From a checkpoint of a small masked image model.
Model: 9.7M parameters, 48-pixel images, norm groupnorm, activation silu, depths [2, 2, 7, 2], widths [48, 96, 192, 384].
Data: 45211 training examples, 149.5 epochs.
Rows from block 7, named by matrix and row number. Rows with one number belong to one channel. Each number is 50 + 12 x the weight over its row's rms, rounded and kept within 0 to 99. All counts start at 0. After the name is the row's rms in percent of the matrix's.
# convs0: first 3x3 conv (model.blocks.7.convs.0.weight, 192x192x3x3), inputs 187-191, a 3x3 kernel for each
# convs1: second 3x3 conv (model.blocks.7.convs.1.weight, 192x192x3x3, transposed), outputs 187-191, a 3x3 kernel for each
convs0.61 119:56 57 58 58 65 61 65 67 58 43 47 49 47 43 40 49 40 39 66 72 59 70 67 52 66 58 53 53 55 59 49 50 57 50 45 52 61 61 63 60 59 61 55 53 55
convs1.61 196:56 59 54 51 51 49 50 52 52 54 50 46 56 53 46 53 52 51 25 24 23 19 19 16 10 12 13 44 46 47 46 48 48 50 53 52 51 50 50 50 50 49 50 50 49
convs0.62 135:53 46 48 79 58 37 68 64 47 38 43 56 59 60 42 55 61 48 32 42 54 51 60 64 55 50 48 46 48 42 50 54 57 48 37 44 47 55 51 60 62 53 37 45 46
convs1.62 119:75 54 26 51 40 36 30 44 48 51 38 35 61 54 44 42 52 38 62 52 52 63 45 43 50 46 46 40 63 66 17 34 46 54 55 69 41 50 47 58 54 47 50 46 42
convs0.63 073:66 60 51 61 70 59 65 68 60 52 60 46 54 67 40 50 49 43 68 78 67 93 99 79 88 99 88 44 51 63 56 58 51 54 47 43 70 57 62 62 61 61 56 60 58
convs1.63 064:52 59 31 43 46 26 53 64 53 54 58 44 61 73 46 60 68 51 37 38 46 37 44 44 42 43 46 53 40 39 43 40 36 29 45 49 59 47 50 50 51 50 59 58 55
convs0.64 084:62 66 58 36 46 50 60 59 56 38 60 39 44 52 44 56 41 40 53 68 64 80 87 72 77 71 70 55 58 54 53 56 51 39 46 57 55 54 59 51 63 70 57 65 64
convs1.64 076:58 77 54 44 51 31 62 76 48 62 48 42 62 60 36 46 59 47 44 38 53 45 48 54 46 49 50 42 49 60 64 60 40 43 52 46 45 52 44 44 49 52 59 61 57
convs0.65 156:58 41 50 59 48 45 45 34 28 31 43 38 40 32 58 54 41 37 51 59 46 69 68 57 60 61 49 54 57 57 38 38 43 41 36 38 56 59 44 42 56 52 26 22 51
convs1.65 162:55 58 52 08 27 21 45 64 35 43 45 35 43 54 49 38 54 64 54 40 43 50 56 41 47 48 43 20 59 72 46 00 54 53 34 32 48 43 41 44 52 51 46 56 51
convs0.66 130:39 46 64 52 59 67 45 48 57 48 62 40 56 49 41 55 41 29 49 40 35 82 71 45 43 32 23 62 66 61 65 63 57 61 47 46 64 52 35 53 49 41 59 45 41
convs1.66 130:63 57 50 61 67 60 67 65 52 56 66 62 58 68 67 57 57 58 48 52 59 52 47 55 54 63 64 59 59 45 66 70 44 69 54 35 51 50 47 43 44 36 41 47 44
convs0.67 137:56 47 48 68 64 66 62 60 76 44 50 57 54 63 57 51 72 53 43 49 56 47 68 77 47 55 60 46 65 56 41 62 60 42 48 42 57 50 55 53 41 50 40 39 50
convs1.67 134:53 35 16 35 35 40 29 41 41 57 45 49 61 41 31 54 46 36 54 64 54 49 61 59 55 56 60 52 58 65 13 51 77 26 38 62 65 44 38 61 52 54 52 45 52
convs0.68 078:61 54 52 54 57 56 69 65 53 51 57 44 50 62 46 52 51 35 56 62 59 77 96 84 85 79 71 63 62 41 49 49 52 41 35 57 63 48 59 60 58 47 59 48 48
convs1.68 070:52 65 45 33 47 41 60 63 62 57 61 33 56 66 44 62 73 59 51 50 52 47 49 53 51 50 51 48 48 43 60 43 49 47 48 45 68 52 48 66 53 45 63 54 57
convs0.69 095:46 57 55 54 57 54 74 67 60 51 60 39 54 57 48 65 46 40 68 58 55 82 86 68 73 70 55 66 63 44 65 56 37 49 40 46 55 44 52 57 50 49 64 59 53
convs1.69 091:60 74 56 44 50 50 50 60 64 56 78 50 51 70 46 63 66 57 29 20 23 28 25 28 34 29 33 54 52 45 51 50 39 32 54 49 65 50 55 55 50 47 54 52 46
convs0.70 073:69 66 62 59 67 65 65 65 60 53 65 45 59 68 44 55 56 40 62 74 71 91 99 86 88 98 84 47 58 61 49 54 56 50 47 48 63 45 58 61 58 66 55 55 62
convs1.70 063:47 50 28 29 33 27 49 65 56 49 45 36 61 65 40 52 66 50 43 47 49 44 48 48 46 48 47 45 46 46 45 42 41 43 48 49 52 50 53 54 55 52 60 59 53
convs0.71 071:74 68 60 48 57 55 59 60 50 52 67 43 49 72 45 55 50 34 59 66 63 86 99 78 91 99 81 55 66 60 39 44 55 48 49 58 61 49 58 56 71 61 59 66 63
convs1.71 066:53 64 37 37 44 31 60 72 51 53 64 43 64 71 43 56 72 53 43 46 44 43 44 46 49 49 50 49 40 40 50 54 52 47 51 46 45 50 51 50 57 52 60 70 50
convs0.72 071:71 69 65 53 66 68 59 59 57 51 66 47 50 68 44 50 55 45 65 73 65 83 99 85 85 93 87 46 57 58 51 53 47 49 52 49 66 55 63 56 62 68 56 61 62
convs1.72 062:51 62 42 38 49 31 55 71 53 56 61 40 57 63 41 63 71 53 41 43 49 39 43 47 43 44 47 55 61 40 53 58 51 35 54 53 60 56 46 52 52 49 56 53 45
convs0.73 078:47 53 52 38 62 61 57 64 65 47 67 49 56 68 44 61 49 38 65 76 62 81 96 71 77 83 68 49 51 53 63 60 49 51 47 46 54 51 55 63 57 61 63 59 64
convs1.73 078:63 73 54 63 66 48 78 81 57 63 71 56 69 78 54 71 77 51 24 26 30 29 30 34 34 34 36 48 56 36 54 50 27 45 60 49 54 52 51 49 51 43 44 47 40
convs0.74 132:55 69 70 58 64 66 50 47 57 52 54 56 48 46 58 58 44 51 55 49 43 67 66 66 57 54 55 52 35 29 65 45 31 49 33 30 42 36 55 48 38 43 55 44 41
convs1.74 119:40 46 47 51 58 77 58 50 52 33 45 50 30 14 40 37 30 42 63 55 49 48 50 53 50 47 44 63 55 47 68 56 32 48 52 48 61 52 49 55 52 39 55 61 50
convs0.75 079:57 66 71 45 54 54 71 59 52 57 61 38 51 62 42 57 54 35 60 62 59 78 92 73 84 73 66 47 65 53 49 48 43 39 37 55 62 43 60 53 49 61 52 51 54
convs1.75 068:58 76 57 31 40 32 47 59 50 54 55 45 57 61 48 66 74 68 44 46 51 49 47 51 48 47 50 52 55 54 61 62 38 44 44 30 58 60 51 47 55 46 58 63 46
convs0.76 085:63 58 47 45 65 48 51 65 59 54 72 51 49 72 39 47 66 42 57 68 56 77 94 63 72 88 65 44 65 65 52 59 54 59 51 45 59 51 54 57 58 67 53 54 63
convs1.76 079:48 63 43 49 55 26 60 66 47 43 51 43 50 61 44 56 64 55 45 46 50 48 54 51 44 49 48 53 53 25 47 32 32 33 52 65 47 48 48 47 57 53 52 63 48
convs0.77 074:69 58 56 58 67 58 59 60 57 36 72 55 49 66 42 53 48 40 58 82 69 78 99 75 76 86 69 43 58 61 59 56 53 51 47 46 53 51 58 59 60 66 55 64 65
convs1.77 070:66 73 43 57 63 42 77 84 60 52 57 43 58 71 42 68 79 48 34 35 39 33 38 43 38 41 44 50 61 48 52 52 45 49 62 53 52 49 51 46 52 43 44 51 38
convs0.78 087:57 62 62 56 71 70 72 84 78 63 46 28 57 55 44 53 51 33 55 59 66 84 91 64 73 77 66 59 58 44 49 56 62 52 50 57 53 34 54 66 44 62 47 41 65
convs1.78 088:59 48 38 58 34 32 63 56 48 49 50 35 66 60 33 49 52 57 44 46 50 51 54 51 46 48 50 20 48 56 51 55 40 52 51 51 33 47 43 42 52 35 58 59 45
convs0.79 136:43 57 47 39 51 53 20 27 29 48 57 50 46 52 42 58 38 42 65 82 71 54 57 60 12 12 13 46 47 53 54 53 42 51 53 42 60 67 54 50 64 51 53 63 53
convs1.79 131:59 70 59 53 48 38 61 67 43 57 45 51 56 59 63 61 47 54 50 53 57 54 60 56 54 58 57 43 46 40 63 53 54 68 62 60 37 58 45 39 62 54 37 44 52
convs0.80 119:43 46 31 58 59 52 60 61 60 48 36 54 55 44 57 49 59 73 52 59 48 70 76 74 41 57 58 49 55 51 54 62 54 41 35 40 50 49 46 46 37 45 55 44 45
convs1.80 104:21 31 33 51 45 35 53 49 51 42 31 20 43 60 35 53 54 47 26 36 52 42 54 61 46 50 55 66 31 36 36 14 40 34 35 93 49 49 58 45 52 60 42 50 56
convs0.81 073:69 66 67 55 66 60 68 67 55 53 58 51 53 63 44 55 62 42 60 73 75 93 99 85 88 99 81 47 62 69 47 58 62 54 44 43 61 46 57 55 57 70 57 64 67
convs1.81 065:49 56 26 31 36 25 43 61 50 52 59 44 66 65 37 52 60 49 39 44 46 42 44 48 45 46 47 45 41 39 40 43 48 42 41 52 43 42 53 46 53 56 54 64 49
convs0.82 119:61 50 48 68 61 76 65 46 47 56 36 45 56 42 49 44 44 51 39 47 64 71 77 77 61 65 68 56 49 57 47 49 66 53 44 59 48 53 53 63 68 59 54 67 57
convs1.82 100:46 41 41 59 49 51 55 50 56 62 50 36 70 61 39 59 58 63 49 44 56 47 45 53 56 52 56 45 44 48 44 42 45 56 42 34 60 52 71 48 48 62 45 53 57
convs0.83 118:49 39 24 55 67 46 53 55 50 41 54 50 48 69 41 54 65 43 46 38 45 60 66 55 49 64 54 58 66 54 48 83 65 64 61 58 56 55 61 52 50 49 50 46 42
convs1.83 109:32 33 26 53 46 44 47 69 48 45 52 29 65 65 43 48 57 61 40 49 59 53 67 69 49 56 59 65 32 44 43 46 58 52 67 82 60 62 46 60 62 39 55 46 47
convs0.84 090:55 68 58 41 46 52 71 70 56 50 41 52 51 64 48 60 78 52 62 70 54 59 78 77 72 66 67 57 72 62 50 46 45 49 42 49 56 57 57 57 63 55 42 57 50
convs1.84 084:58 61 50 43 40 37 52 44 44 52 59 43 60 60 50 56 66 52 41 57 58 48 55 58 50 51 52 59 63 39 66 47 57 58 36 65 70 64 49 56 45 44 53 53 39
convs0.85 135:56 39 36 47 52 57 71 65 52 57 53 42 60 57 45 56 67 55 51 41 26 55 54 35 57 56 42 57 86 62 54 66 43 26 34 30 56 43 37 52 59 56 50 67 52
convs1.85 134:64 74 61 50 70 55 47 56 48 57 57 56 54 60 62 59 55 52 45 51 47 54 51 46 47 43 46 83 87 71 56 53 49 44 50 53 40 46 49 31 52 43 39 66 49
convs0.86 080:74 78 77 53 60 64 61 57 51 46 65 47 49 68 45 52 53 44 53 73 70 77 96 80 86 87 76 44 64 69 57 51 46 57 52 50 62 56 64 58 63 73 56 65 53
convs1.86 072:49 51 33 30 40 29 41 59 50 55 51 48 55 63 40 69 68 47 47 47 48 42 48 47 44 43 44 55 42 34 42 58 44 29 47 46 55 46 47 44 54 47 55 62 49
convs0.87 126:41 60 53 69 68 48 54 54 50 33 62 49 56 64 53 40 29 39 39 51 42 62 71 59 49 53 37 43 44 44 56 53 49 54 42 51 48 51 44 31 44 30 46 57 58
convs1.87 126:45 48 33 49 49 53 35 47 55 39 31 43 62 60 51 37 56 31 34 34 42 37 35 45 43 45 48 57 46 46 30 36 28 60 56 60 46 51 57 42 51 42 49 43 42
convs0.88 088:62 67 57 66 80 56 76 78 52 42 53 56 51 57 53 61 50 47 51 65 56 76 86 66 76 87 64 45 69 67 46 50 48 51 35 45 43 47 41 45 61 65 33 68 51
convs1.88 088:56 71 38 44 43 13 53 49 42 42 41 45 51 59 41 56 59 42 40 48 52 54 64 56 47 52 51 51 41 37 56 40 47 67 38 44 50 41 52 51 46 54 55 53 46
convs0.89 131:76 70 47 72 69 57 56 55 44 48 41 48 64 50 40 47 56 40 39 55 65 50 56 54 42 44 51 59 66 67 51 54 47 46 55 47 53 47 48 44 45 51 51 46 50
convs1.89 127:59 53 47 40 42 31 49 49 39 56 49 58 50 41 45 50 42 36 56 46 47 49 47 49 52 57 54 52 59 57 61 69 55 36 72 74 59 63 61 48 58 61 35 48 59
convs0.90 133:82 70 65 63 65 68 49 48 52 45 59 38 41 65 27 42 49 36 35 48 42 44 67 51 53 52 46 38 62 58 57 49 46 52 49 46 52 49 66 58 62 57 42 45 45
convs1.90 122:64 43 40 72 52 37 69 65 50 46 38 52 47 44 45 55 67 46 42 42 50 50 51 49 54 56 55 49 49 41 77 60 42 56 45 29 66 53 49 49 42 41 54 42 57
convs0.91 108:60 72 47 54 70 42 73 83 50 46 42 46 50 50 40 51 54 61 54 72 60 66 85 63 60 74 57 36 51 55 52 62 49 48 55 49 68 48 39 65 56 54 57 40 39
convs1.91 102:51 46 50 70 57 56 76 76 67 62 57 44 59 64 52 68 60 44 58 51 45 48 44 49 63 59 55 52 57 45 45 58 37 17 59 48 49 51 65 49 52 56 49 52 56
convs0.92 136:47 62 64 39 54 50 41 53 53 52 68 52 36 52 45 45 35 52 48 50 39 68 68 57 39 37 44 40 54 54 31 46 38 41 60 50 57 43 42 66 44 50 64 62 67
convs1.92 126:42 47 59 37 41 49 65 49 52 46 45 65 54 50 52 61 47 35 68 62 60 60 56 61 57 58 57 26 34 24 27 46 38 49 48 50 36 32 32 45 40 36 33 30 29
convs0.93 074:54 57 58 61 67 65 73 63 54 47 50 42 58 58 42 56 40 40 55 61 63 91 97 67 87 94 70 60 63 66 43 49 68 49 47 55 63 61 65 54 63 68 49 44 49
convs1.93 069:65 76 36 41 45 30 50 62 55 49 54 40 64 69 41 60 72 56 50 50 47 45 41 42 51 51 49 40 39 39 38 46 56 52 34 40 53 52 52 51 61 55 45 54 48
convs0.94 102:52 52 52 46 58 54 59 76 72 66 67 35 60 62 53 56 45 42 50 52 48 57 65 61 76 81 68 60 63 53 52 51 52 52 65 69 70 62 80 65 48 67 47 42 62
convs1.94 093:42 38 33 58 53 35 50 62 40 64 59 64 54 57 46 53 62 59 48 50 58 49 45 47 58 59 61 33 67 87 52 56 41 30 46 30 45 58 52 47 59 53 53 53 57
convs0.95 088:53 62 70 41 46 54 71 63 62 51 44 34 46 55 39 51 67 36 55 62 59 68 84 68 72 70 57 53 65 58 51 50 55 33 38 42 68 48 60 52 52 61 56 48 45
convs1.95 080:58 71 54 38 44 33 39 42 46 63 58 48 75 56 63 52 76 51 35 47 43 45 41 50 54 52 52 57 59 58 53 60 45 49 48 55 53 60 56 42 53 54 33 49 53
convs0.96 071:65 64 52 48 55 57 63 61 66 49 38 42 42 40 45 54 48 52 49 44 46 56 51 58 67 65 63 61 60 55 47 41 46 28 25 29 63 66 63 50 62 52 43 45 41
convs1.96 069:59 58 60 53 46 43 41 35 54 45 51 46 52 54 63 40 62 62 36 38 44 49 40 47 50 49 50 61 65 66 71 73 86 51 41 71 52 48 62 36 25 48 42 28 46
convs0.97 101:40 44 43 38 46 51 51 52 54 51 49 46 52 46 38 41 39 30 59 65 54 56 58 43 52 51 46 54 52 53 46 46 45 42 39 39 62 67 61 66 67 62 62 64 59
convs1.97 162:57 51 46 51 46 42 48 45 44 48 49 48 52 52 52 53 53 56 18 18 17 20 20 18 17 17 18 45 45 45 41 40 43 46 45 48 50 49 50 49 49 51 51 50 50
convs0.98 058:51 49 51 37 54 61 44 55 51 40 49 55 48 51 54 48 48 46 48 53 52 52 54 52 48 59 56 40 36 43 51 59 51 42 47 38 57 78 69 53 82 66 39 63 61
convs1.98 053:47 44 47 45 34 39 53 40 50 52 58 53 56 64 48 43 42 43 37 38 43 34 41 46 40 44 46 60 59 44 65 67 74 60 65 74 65 45 45 32 11 25 53 31 39
convs0.99 156:56 58 40 57 53 50 66 49 45 50 59 40 72 60 42 55 49 44 47 50 43 53 58 37 62 61 33 61 51 43 85 65 48 61 48 50 44 56 65 38 55 61 51 49 52
convs1.99 150:34 42 40 53 56 34 35 50 45 42 54 33 36 47 54 44 32 46 55 63 66 41 53 58 52 48 45 55 50 43 49 45 36 58 56 50 49 33 42 35 37 69 42 41 61
convs0.100 147:57 50 63 55 54 54 58 62 44 52 55 54 38 54 53 45 59 54 46 59 68 48 34 45 41 40 42 47 38 53 47 45 51 59 54 44 56 56 66 42 37 63 57 51 68
convs1.100 151:58 42 54 44 51 62 32 58 53 58 55 51 51 41 52 46 46 63 47 44 64 62 51 61 51 51 48 42 40 55 31 67 62 41 50 58 51 41 40 52 22 23 55 31 22
convs0.101 068:44 46 52 35 48 59 45 52 62 54 56 51 58 51 44 52 44 41 65 66 57 67 64 47 46 50 38 51 51 54 48 53 51 34 38 36 58 72 65 61 71 60 59 62 52
convs1.101 082:66 61 63 62 52 58 59 52 60 50 54 51 54 59 51 60 62 52 31 28 28 29 27 29 29 26 28 48 56 52 48 44 42 53 45 52 59 51 53 49 42 47 47 43 46
convs0.102 103:46 46 43 75 67 59 73 66 60 50 40 32 51 47 50 39 57 37 34 38 37 50 46 45 44 41 37 60 62 41 40 49 60 40 44 61 55 54 58 48 65 49 29 40 54
convs1.102 096:70 46 45 56 49 62 47 28 39 46 45 43 51 62 44 40 65 60 49 53 52 53 45 43 54 53 48 51 58 50 34 58 62 66 45 39 54 50 55 55 45 46 69 46 51
convs0.103 079:30 45 58 40 53 64 52 54 55 51 52 52 51 45 55 58 56 59 41 52 46 54 57 44 52 43 34 59 54 47 47 52 46 35 36 55 47 59 59 54 65 70 49 74 56
convs1.103 076:45 40 53 40 21 39 39 35 44 49 43 52 53 53 48 38 35 34 37 47 42 43 47 45 43 42 42 50 52 47 70 49 39 44 29 44 56 51 51 37 40 49 50 54 50
convs0.104 071:59 52 52 38 47 58 33 49 52 42 45 45 58 53 42 54 39 52 57 62 63 59 57 47 52 58 55 53 37 57 58 51 45 49 58 45 63 83 51 56 68 58 56 64 62
convs1.104 068:46 31 40 44 34 42 49 52 48 43 52 43 42 55 48 46 36 35 49 53 52 44 45 51 46 49 49 67 76 64 55 55 45 40 57 72 48 48 47 48 38 44 70 54 41
convs0.105 143:53 55 66 45 46 54 49 57 48 59 58 54 64 51 36 54 39 50 71 71 64 55 53 45 47 35 41 49 46 40 47 46 34 53 54 55 30 35 49 35 47 38 39 45 56
convs1.105 151:53 47 44 65 58 46 52 32 23 32 50 49 40 47 53 41 50 48 54 62 66 52 50 53 51 51 54 39 50 56 56 39 39 61 58 55 34 15 14 26 23 15 32 25 20
convs0.106 072:29 39 47 45 55 81 51 40 49 44 44 54 49 43 55 54 42 41 46 54 50 56 64 51 41 44 50 46 39 40 34 54 67 42 51 50 65 67 67 69 62 65 48 54 55
convs1.106 070:38 25 49 34 23 62 38 21 57 58 52 54 57 54 42 50 34 45 36 43 44 37 44 45 43 44 46 50 50 40 47 53 51 64 58 49 58 38 60 42 33 44 47 45 59
convs0.107 060:51 49 57 41 41 57 41 35 55 48 50 58 58 37 41 48 41 53 50 65 55 56 56 46 49 49 45 47 47 53 64 57 46 40 42 46 67 78 66 57 62 61 49 63 60
convs1.107 055:57 37 54 40 22 36 40 31 47 50 40 49 51 51 55 49 42 34 48 54 46 42 49 50 45 48 48 75 68 94 70 50 52 52 29 71 61 38 53 47 28 47 66 44 57
convs0.108 145:28 36 39 45 40 32 44 40 32 41 43 46 53 59 52 46 42 39 58 62 55 43 46 60 39 37 24 59 54 58 43 41 47 41 44 41 48 34 38 66 58 51 62 60 62
convs1.108 141:44 51 50 52 54 51 39 37 35 59 60 49 63 53 48 66 60 56 38 45 42 42 53 54 54 50 52 36 46 41 31 36 29 63 71 60 54 55 60 52 52 55 32 38 51
convs0.109 056:51 56 58 51 55 57 56 46 46 53 56 52 49 51 50 55 46 44 46 46 45 51 49 44 50 47 40 49 62 51 43 48 52 39 44 45 61 73 63 58 78 61 44 58 54
convs1.109 051:61 50 56 40 40 45 39 35 49 45 46 43 45 51 51 45 48 51 52 50 45 48 47 46 48 46 47 62 81 75 59 62 82 71 56 67 58 39 44 46 26 39 57 42 47
convs0.110 097:51 47 47 84 65 58 52 53 66 47 60 61 58 64 35 52 66 54 43 70 82 44 46 57 38 43 52 52 48 46 61 58 51 69 57 41 43 40 35 45 58 57 39 61 63
convs1.110 090:42 29 21 54 43 44 57 39 48 36 33 30 37 36 41 41 34 50 51 59 67 58 66 65 49 50 54 64 68 44 32 46 55 36 50 68 55 42 43 59 48 41 60 51 38
convs0.111 145:44 44 35 69 62 47 54 51 47 46 37 36 49 50 43 52 60 49 59 63 52 64 71 62 38 42 43 46 56 52 41 29 31 56 51 50 49 52 48 49 53 55 33 32 38
convs1.111 146:50 53 50 37 44 40 51 53 47 46 47 50 52 57 58 57 53 58 56 59 59 41 45 49 43 44 43 30 62 59 26 31 30 53 53 49 53 45 53 50 39 44 56 53 59
convs0.112 059:35 40 48 29 42 53 44 49 56 60 45 46 60 47 43 49 42 42 56 60 57 65 72 57 50 51 44 48 46 40 44 47 47 30 34 40 56 72 71 67 71 68 63 64 51
convs1.112 064:72 59 56 54 44 57 55 46 59 57 53 49 55 59 52 53 55 52 29 22 23 25 24 25 31 28 29 49 55 62 59 52 60 57 49 61 56 44 49 48 39 46 53 47 53
convs0.113 061:53 56 52 40 52 64 53 44 46 47 45 44 37 44 42 55 44 33 46 51 51 53 46 40 42 36 39 55 52 47 40 44 54 27 34 45 66 86 65 56 82 58 41 56 49
convs1.113 059:51 57 62 39 44 44 46 48 51 49 48 42 50 62 52 40 49 55 49 47 54 50 53 52 48 49 48 48 60 87 53 62 64 52 40 48 59 50 47 44 18 38 66 43 55
convs0.114 122:45 58 46 48 55 55 49 61 67 67 38 42 76 58 44 63 54 37 51 44 45 51 55 43 49 60 43 56 62 34 53 61 38 52 57 34 37 34 75 42 32 64 39 38 63
convs1.114 114:46 56 58 57 38 38 59 39 40 53 68 60 55 62 62 46 62 48 53 58 67 50 60 60 55 63 62 47 54 57 55 66 61 50 64 59 36 32 40 37 31 38 43 35 42
convs0.115 136:63 74 70 56 72 67 45 54 55 69 45 46 66 49 61 62 49 63 47 49 46 49 43 29 50 41 30 39 44 49 42 45 44 45 50 51 58 64 39 52 66 41 60 69 51
convs1.115 133:46 46 36 52 43 32 67 58 41 48 60 35 52 70 34 39 54 42 61 65 50 60 59 51 58 56 49 49 40 52 44 39 44 48 22 38 35 53 41 35 58 46 39 67 60
convs0.116 066:44 47 44 32 47 46 43 53 60 42 51 46 49 50 46 50 41 44 51 55 46 53 52 41 50 49 47 44 49 43 64 58 35 35 38 35 51 59 62 64 77 63 55 54 38
convs1.116 066:63 57 58 62 51 41 72 51 42 44 52 51 51 67 62 47 55 51 37 32 43 39 44 53 43 45 48 45 72 56 60 60 48 50 58 51 60 54 51 40 26 39 48 34 45
convs0.117 132:46 54 59 72 60 49 54 53 49 49 44 36 49 52 22 51 42 50 48 54 57 60 59 53 46 38 33 50 46 53 58 54 52 54 54 57 51 51 55 58 64 63 53 59 58
convs1.117 128:42 40 46 34 36 41 24 33 48 40 47 51 48 56 53 35 40 41 53 52 55 64 72 77 60 56 57 52 69 52 55 57 42 54 53 46 45 47 58 35 29 39 45 37 40
convs0.118 086:60 45 44 46 46 58 36 52 51 53 47 33 52 50 46 45 38 54 58 53 54 54 51 49 58 72 60 57 45 58 51 47 44 41 61 51 57 86 65 48 66 55 47 52 52
convs1.118 083:49 30 58 62 46 53 55 55 50 49 61 44 41 48 52 47 34 35 48 58 55 45 43 51 47 48 51 64 67 64 71 75 52 50 60 60 57 60 45 48 38 41 53 41 30
convs0.119 079:42 53 51 50 48 59 63 51 50 58 52 63 57 46 52 52 63 54 42 53 48 48 50 65 49 46 48 53 62 43 52 51 57 53 49 62 56 57 58 45 73 51 50 61 48
convs1.119 080:51 44 59 35 33 47 36 31 37 49 31 34 40 34 39 51 68 61 45 57 58 39 48 56 48 49 53 67 54 48 55 43 63 55 20 63 61 58 44 49 46 56 52 50 55
convs0.120 060:40 44 49 62 62 49 58 40 45 40 47 45 42 43 37 47 41 34 47 57 56 49 54 55 44 34 35 59 53 46 51 61 59 37 43 45 62 75 64 59 72 55 41 56 46
convs1.120 055:60 50 51 36 37 48 36 34 54 47 43 39 48 58 53 41 47 53 49 50 54 51 53 53 49 49 51 59 84 80 48 43 68 53 39 62 64 42 47 57 39 39 62 52 54
convs0.121 134:33 53 59 32 65 58 34 59 59 51 50 43 51 54 49 43 42 36 47 35 36 51 55 49 42 62 58 44 57 50 45 63 55 37 57 57 54 48 45 50 48 43 57 47 48
convs1.121 130:41 42 51 37 34 56 40 38 42 54 55 61 57 47 58 47 36 45 50 50 48 49 46 49 50 50 50 54 67 40 61 63 67 73 67 60 29 24 41 27 27 37 33 27 41
convs0.122 056:42 47 50 32 46 56 47 48 57 46 50 51 55 50 42 45 43 45 50 60 55 56 59 52 54 48 41 46 39 48 61 58 46 36 39 36 69 80 63 57 76 60 45 59 50
convs1.122 052:55 47 52 38 37 43 40 39 52 43 45 46 51 63 62 49 50 49 41 42 46 41 48 50 41 45 46 69 74 69 67 60 53 53 49 64 57 45 48 38 26 37 61 47 50
convs0.123 056:51 53 50 41 57 66 42 50 63 52 46 45 52 49 46 51 47 55 54 54 49 61 52 47 44 47 49 50 45 50 50 61 55 33 44 43 65 79 74 57 72 60 51 55 44
convs1.123 053:47 37 62 47 33 45 38 31 46 46 52 45 45 56 50 40 43 52 46 40 48 44 44 47 44 44 48 51 83 53 55 82 60 46 50 56 49 48 48 31 20 40 47 42 59
convs0.124 067:43 53 54 55 64 60 54 53 57 47 51 52 55 52 40 51 58 43 45 55 49 51 55 55 51 39 40 47 65 59 54 55 46 39 40 34 68 60 60 55 71 54 48 64 39
convs1.124 064:66 55 56 36 41 42 32 27 44 38 37 34 46 40 52 47 59 46 45 50 52 44 48 54 47 47 50 59 99 60 52 53 52 42 37 56 60 56 41 54 45 53 48 56 55
convs0.125 058:50 56 54 38 38 59 42 35 50 65 55 50 52 46 52 45 42 48 50 50 50 50 50 47 52 49 43 48 51 43 49 51 50 31 38 52 58 68 79 54 68 54 55 61 36
convs1.125 055:41 40 68 41 33 50 40 38 49 57 50 37 44 49 48 46 46 56 55 54 54 47 48 50 47 46 46 78 70 77 65 68 51 59 56 57 74 59 54 37 23 42 46 34 58
convs0.126 129:40 60 50 39 47 47 48 60 57 47 56 43 62 59 60 52 48 50 51 52 57 41 43 45 39 54 55 50 62 47 49 58 47 52 66 56 69 47 49 48 46 42 48 48 47
convs1.126 146:56 57 53 52 40 44 63 60 45 56 66 61 63 70 61 44 50 49 59 58 49 56 58 43 48 48 41 59 64 44 60 79 56 48 59 41 31 20 43 20 10 28 34 19 44
convs0.127 066:46 57 59 49 60 55 61 56 60 40 53 53 48 40 35 53 58 44 48 63 50 57 64 51 49 40 43 35 49 47 61 57 48 45 33 34 62 58 56 57 70 65 44 55 36
convs1.127 062:66 48 52 35 28 37 37 27 40 43 32 45 52 52 45 49 51 49 38 41 44 47 52 52 45 44 47 58 72 67 68 54 59 46 38 32 63 50 54 38 38 43 47 48 55
convs0.128 074:41 52 50 49 75 82 56 47 53 41 47 45 31 45 47 51 52 43 49 50 53 52 49 47 38 39 45 55 56 39 33 50 68 51 47 56 56 68 62 55 79 58 41 45 42
convs1.128 072:31 45 56 23 34 58 38 30 48 49 52 54 61 58 37 40 46 42 53 49 48 49 52 51 48 46 47 61 52 40 49 50 60 61 36 33 61 50 55 46 31 38 49 40 53
convs0.129 062:54 55 54 32 46 63 38 49 60 47 51 60 52 54 44 52 44 52 56 59 49 58 53 41 59 55 44 48 52 64 57 49 52 45 46 35 77 83 55 52 77 53 48 50 48
convs1.129 060:54 38 56 36 43 41 38 33 44 35 43 46 46 48 61 53 55 39 50 51 53 45 49 49 45 47 46 74 90 46 56 52 50 42 40 61 60 51 54 45 29 54 59 49 58
convs0.130 067:37 44 54 44 53 71 61 47 46 45 43 53 42 30 52 55 41 42 43 49 50 54 53 47 42 45 54 40 38 49 36 62 76 44 48 44 79 65 60 70 65 59 52 43 58
convs1.130 064:54 34 45 30 25 58 44 28 55 52 38 49 53 45 39 42 41 53 40 45 48 44 52 50 47 48 48 52 47 73 61 51 79 64 45 39 63 38 64 50 34 46 60 39 63
convs0.131 117:47 48 39 44 46 54 57 54 66 46 45 43 65 53 55 65 55 49 55 56 57 65 72 61 72 80 70 61 34 52 55 28 43 39 09 30 62 55 49 55 57 51 54 57 49
convs1.131 116:71 59 45 56 35 43 61 33 46 63 62 51 59 66 56 41 47 53 58 55 62 65 60 60 67 65 64 61 41 57 47 26 51 50 26 58 57 64 64 57 58 52 47 51 43
convs0.132 060:40 42 46 28 48 50 46 59 62 55 49 48 61 52 48 48 42 41 58 59 52 67 67 47 51 58 46 50 46 46 53 53 41 33 34 35 59 69 63 65 67 60 60 59 55
convs1.132 064:63 58 51 54 44 40 57 47 54 54 56 53 54 64 56 53 57 56 26 24 27 26 25 29 33 31 34 45 57 51 57 44 49 56 49 59 51 41 47 45 35 45 56 48 51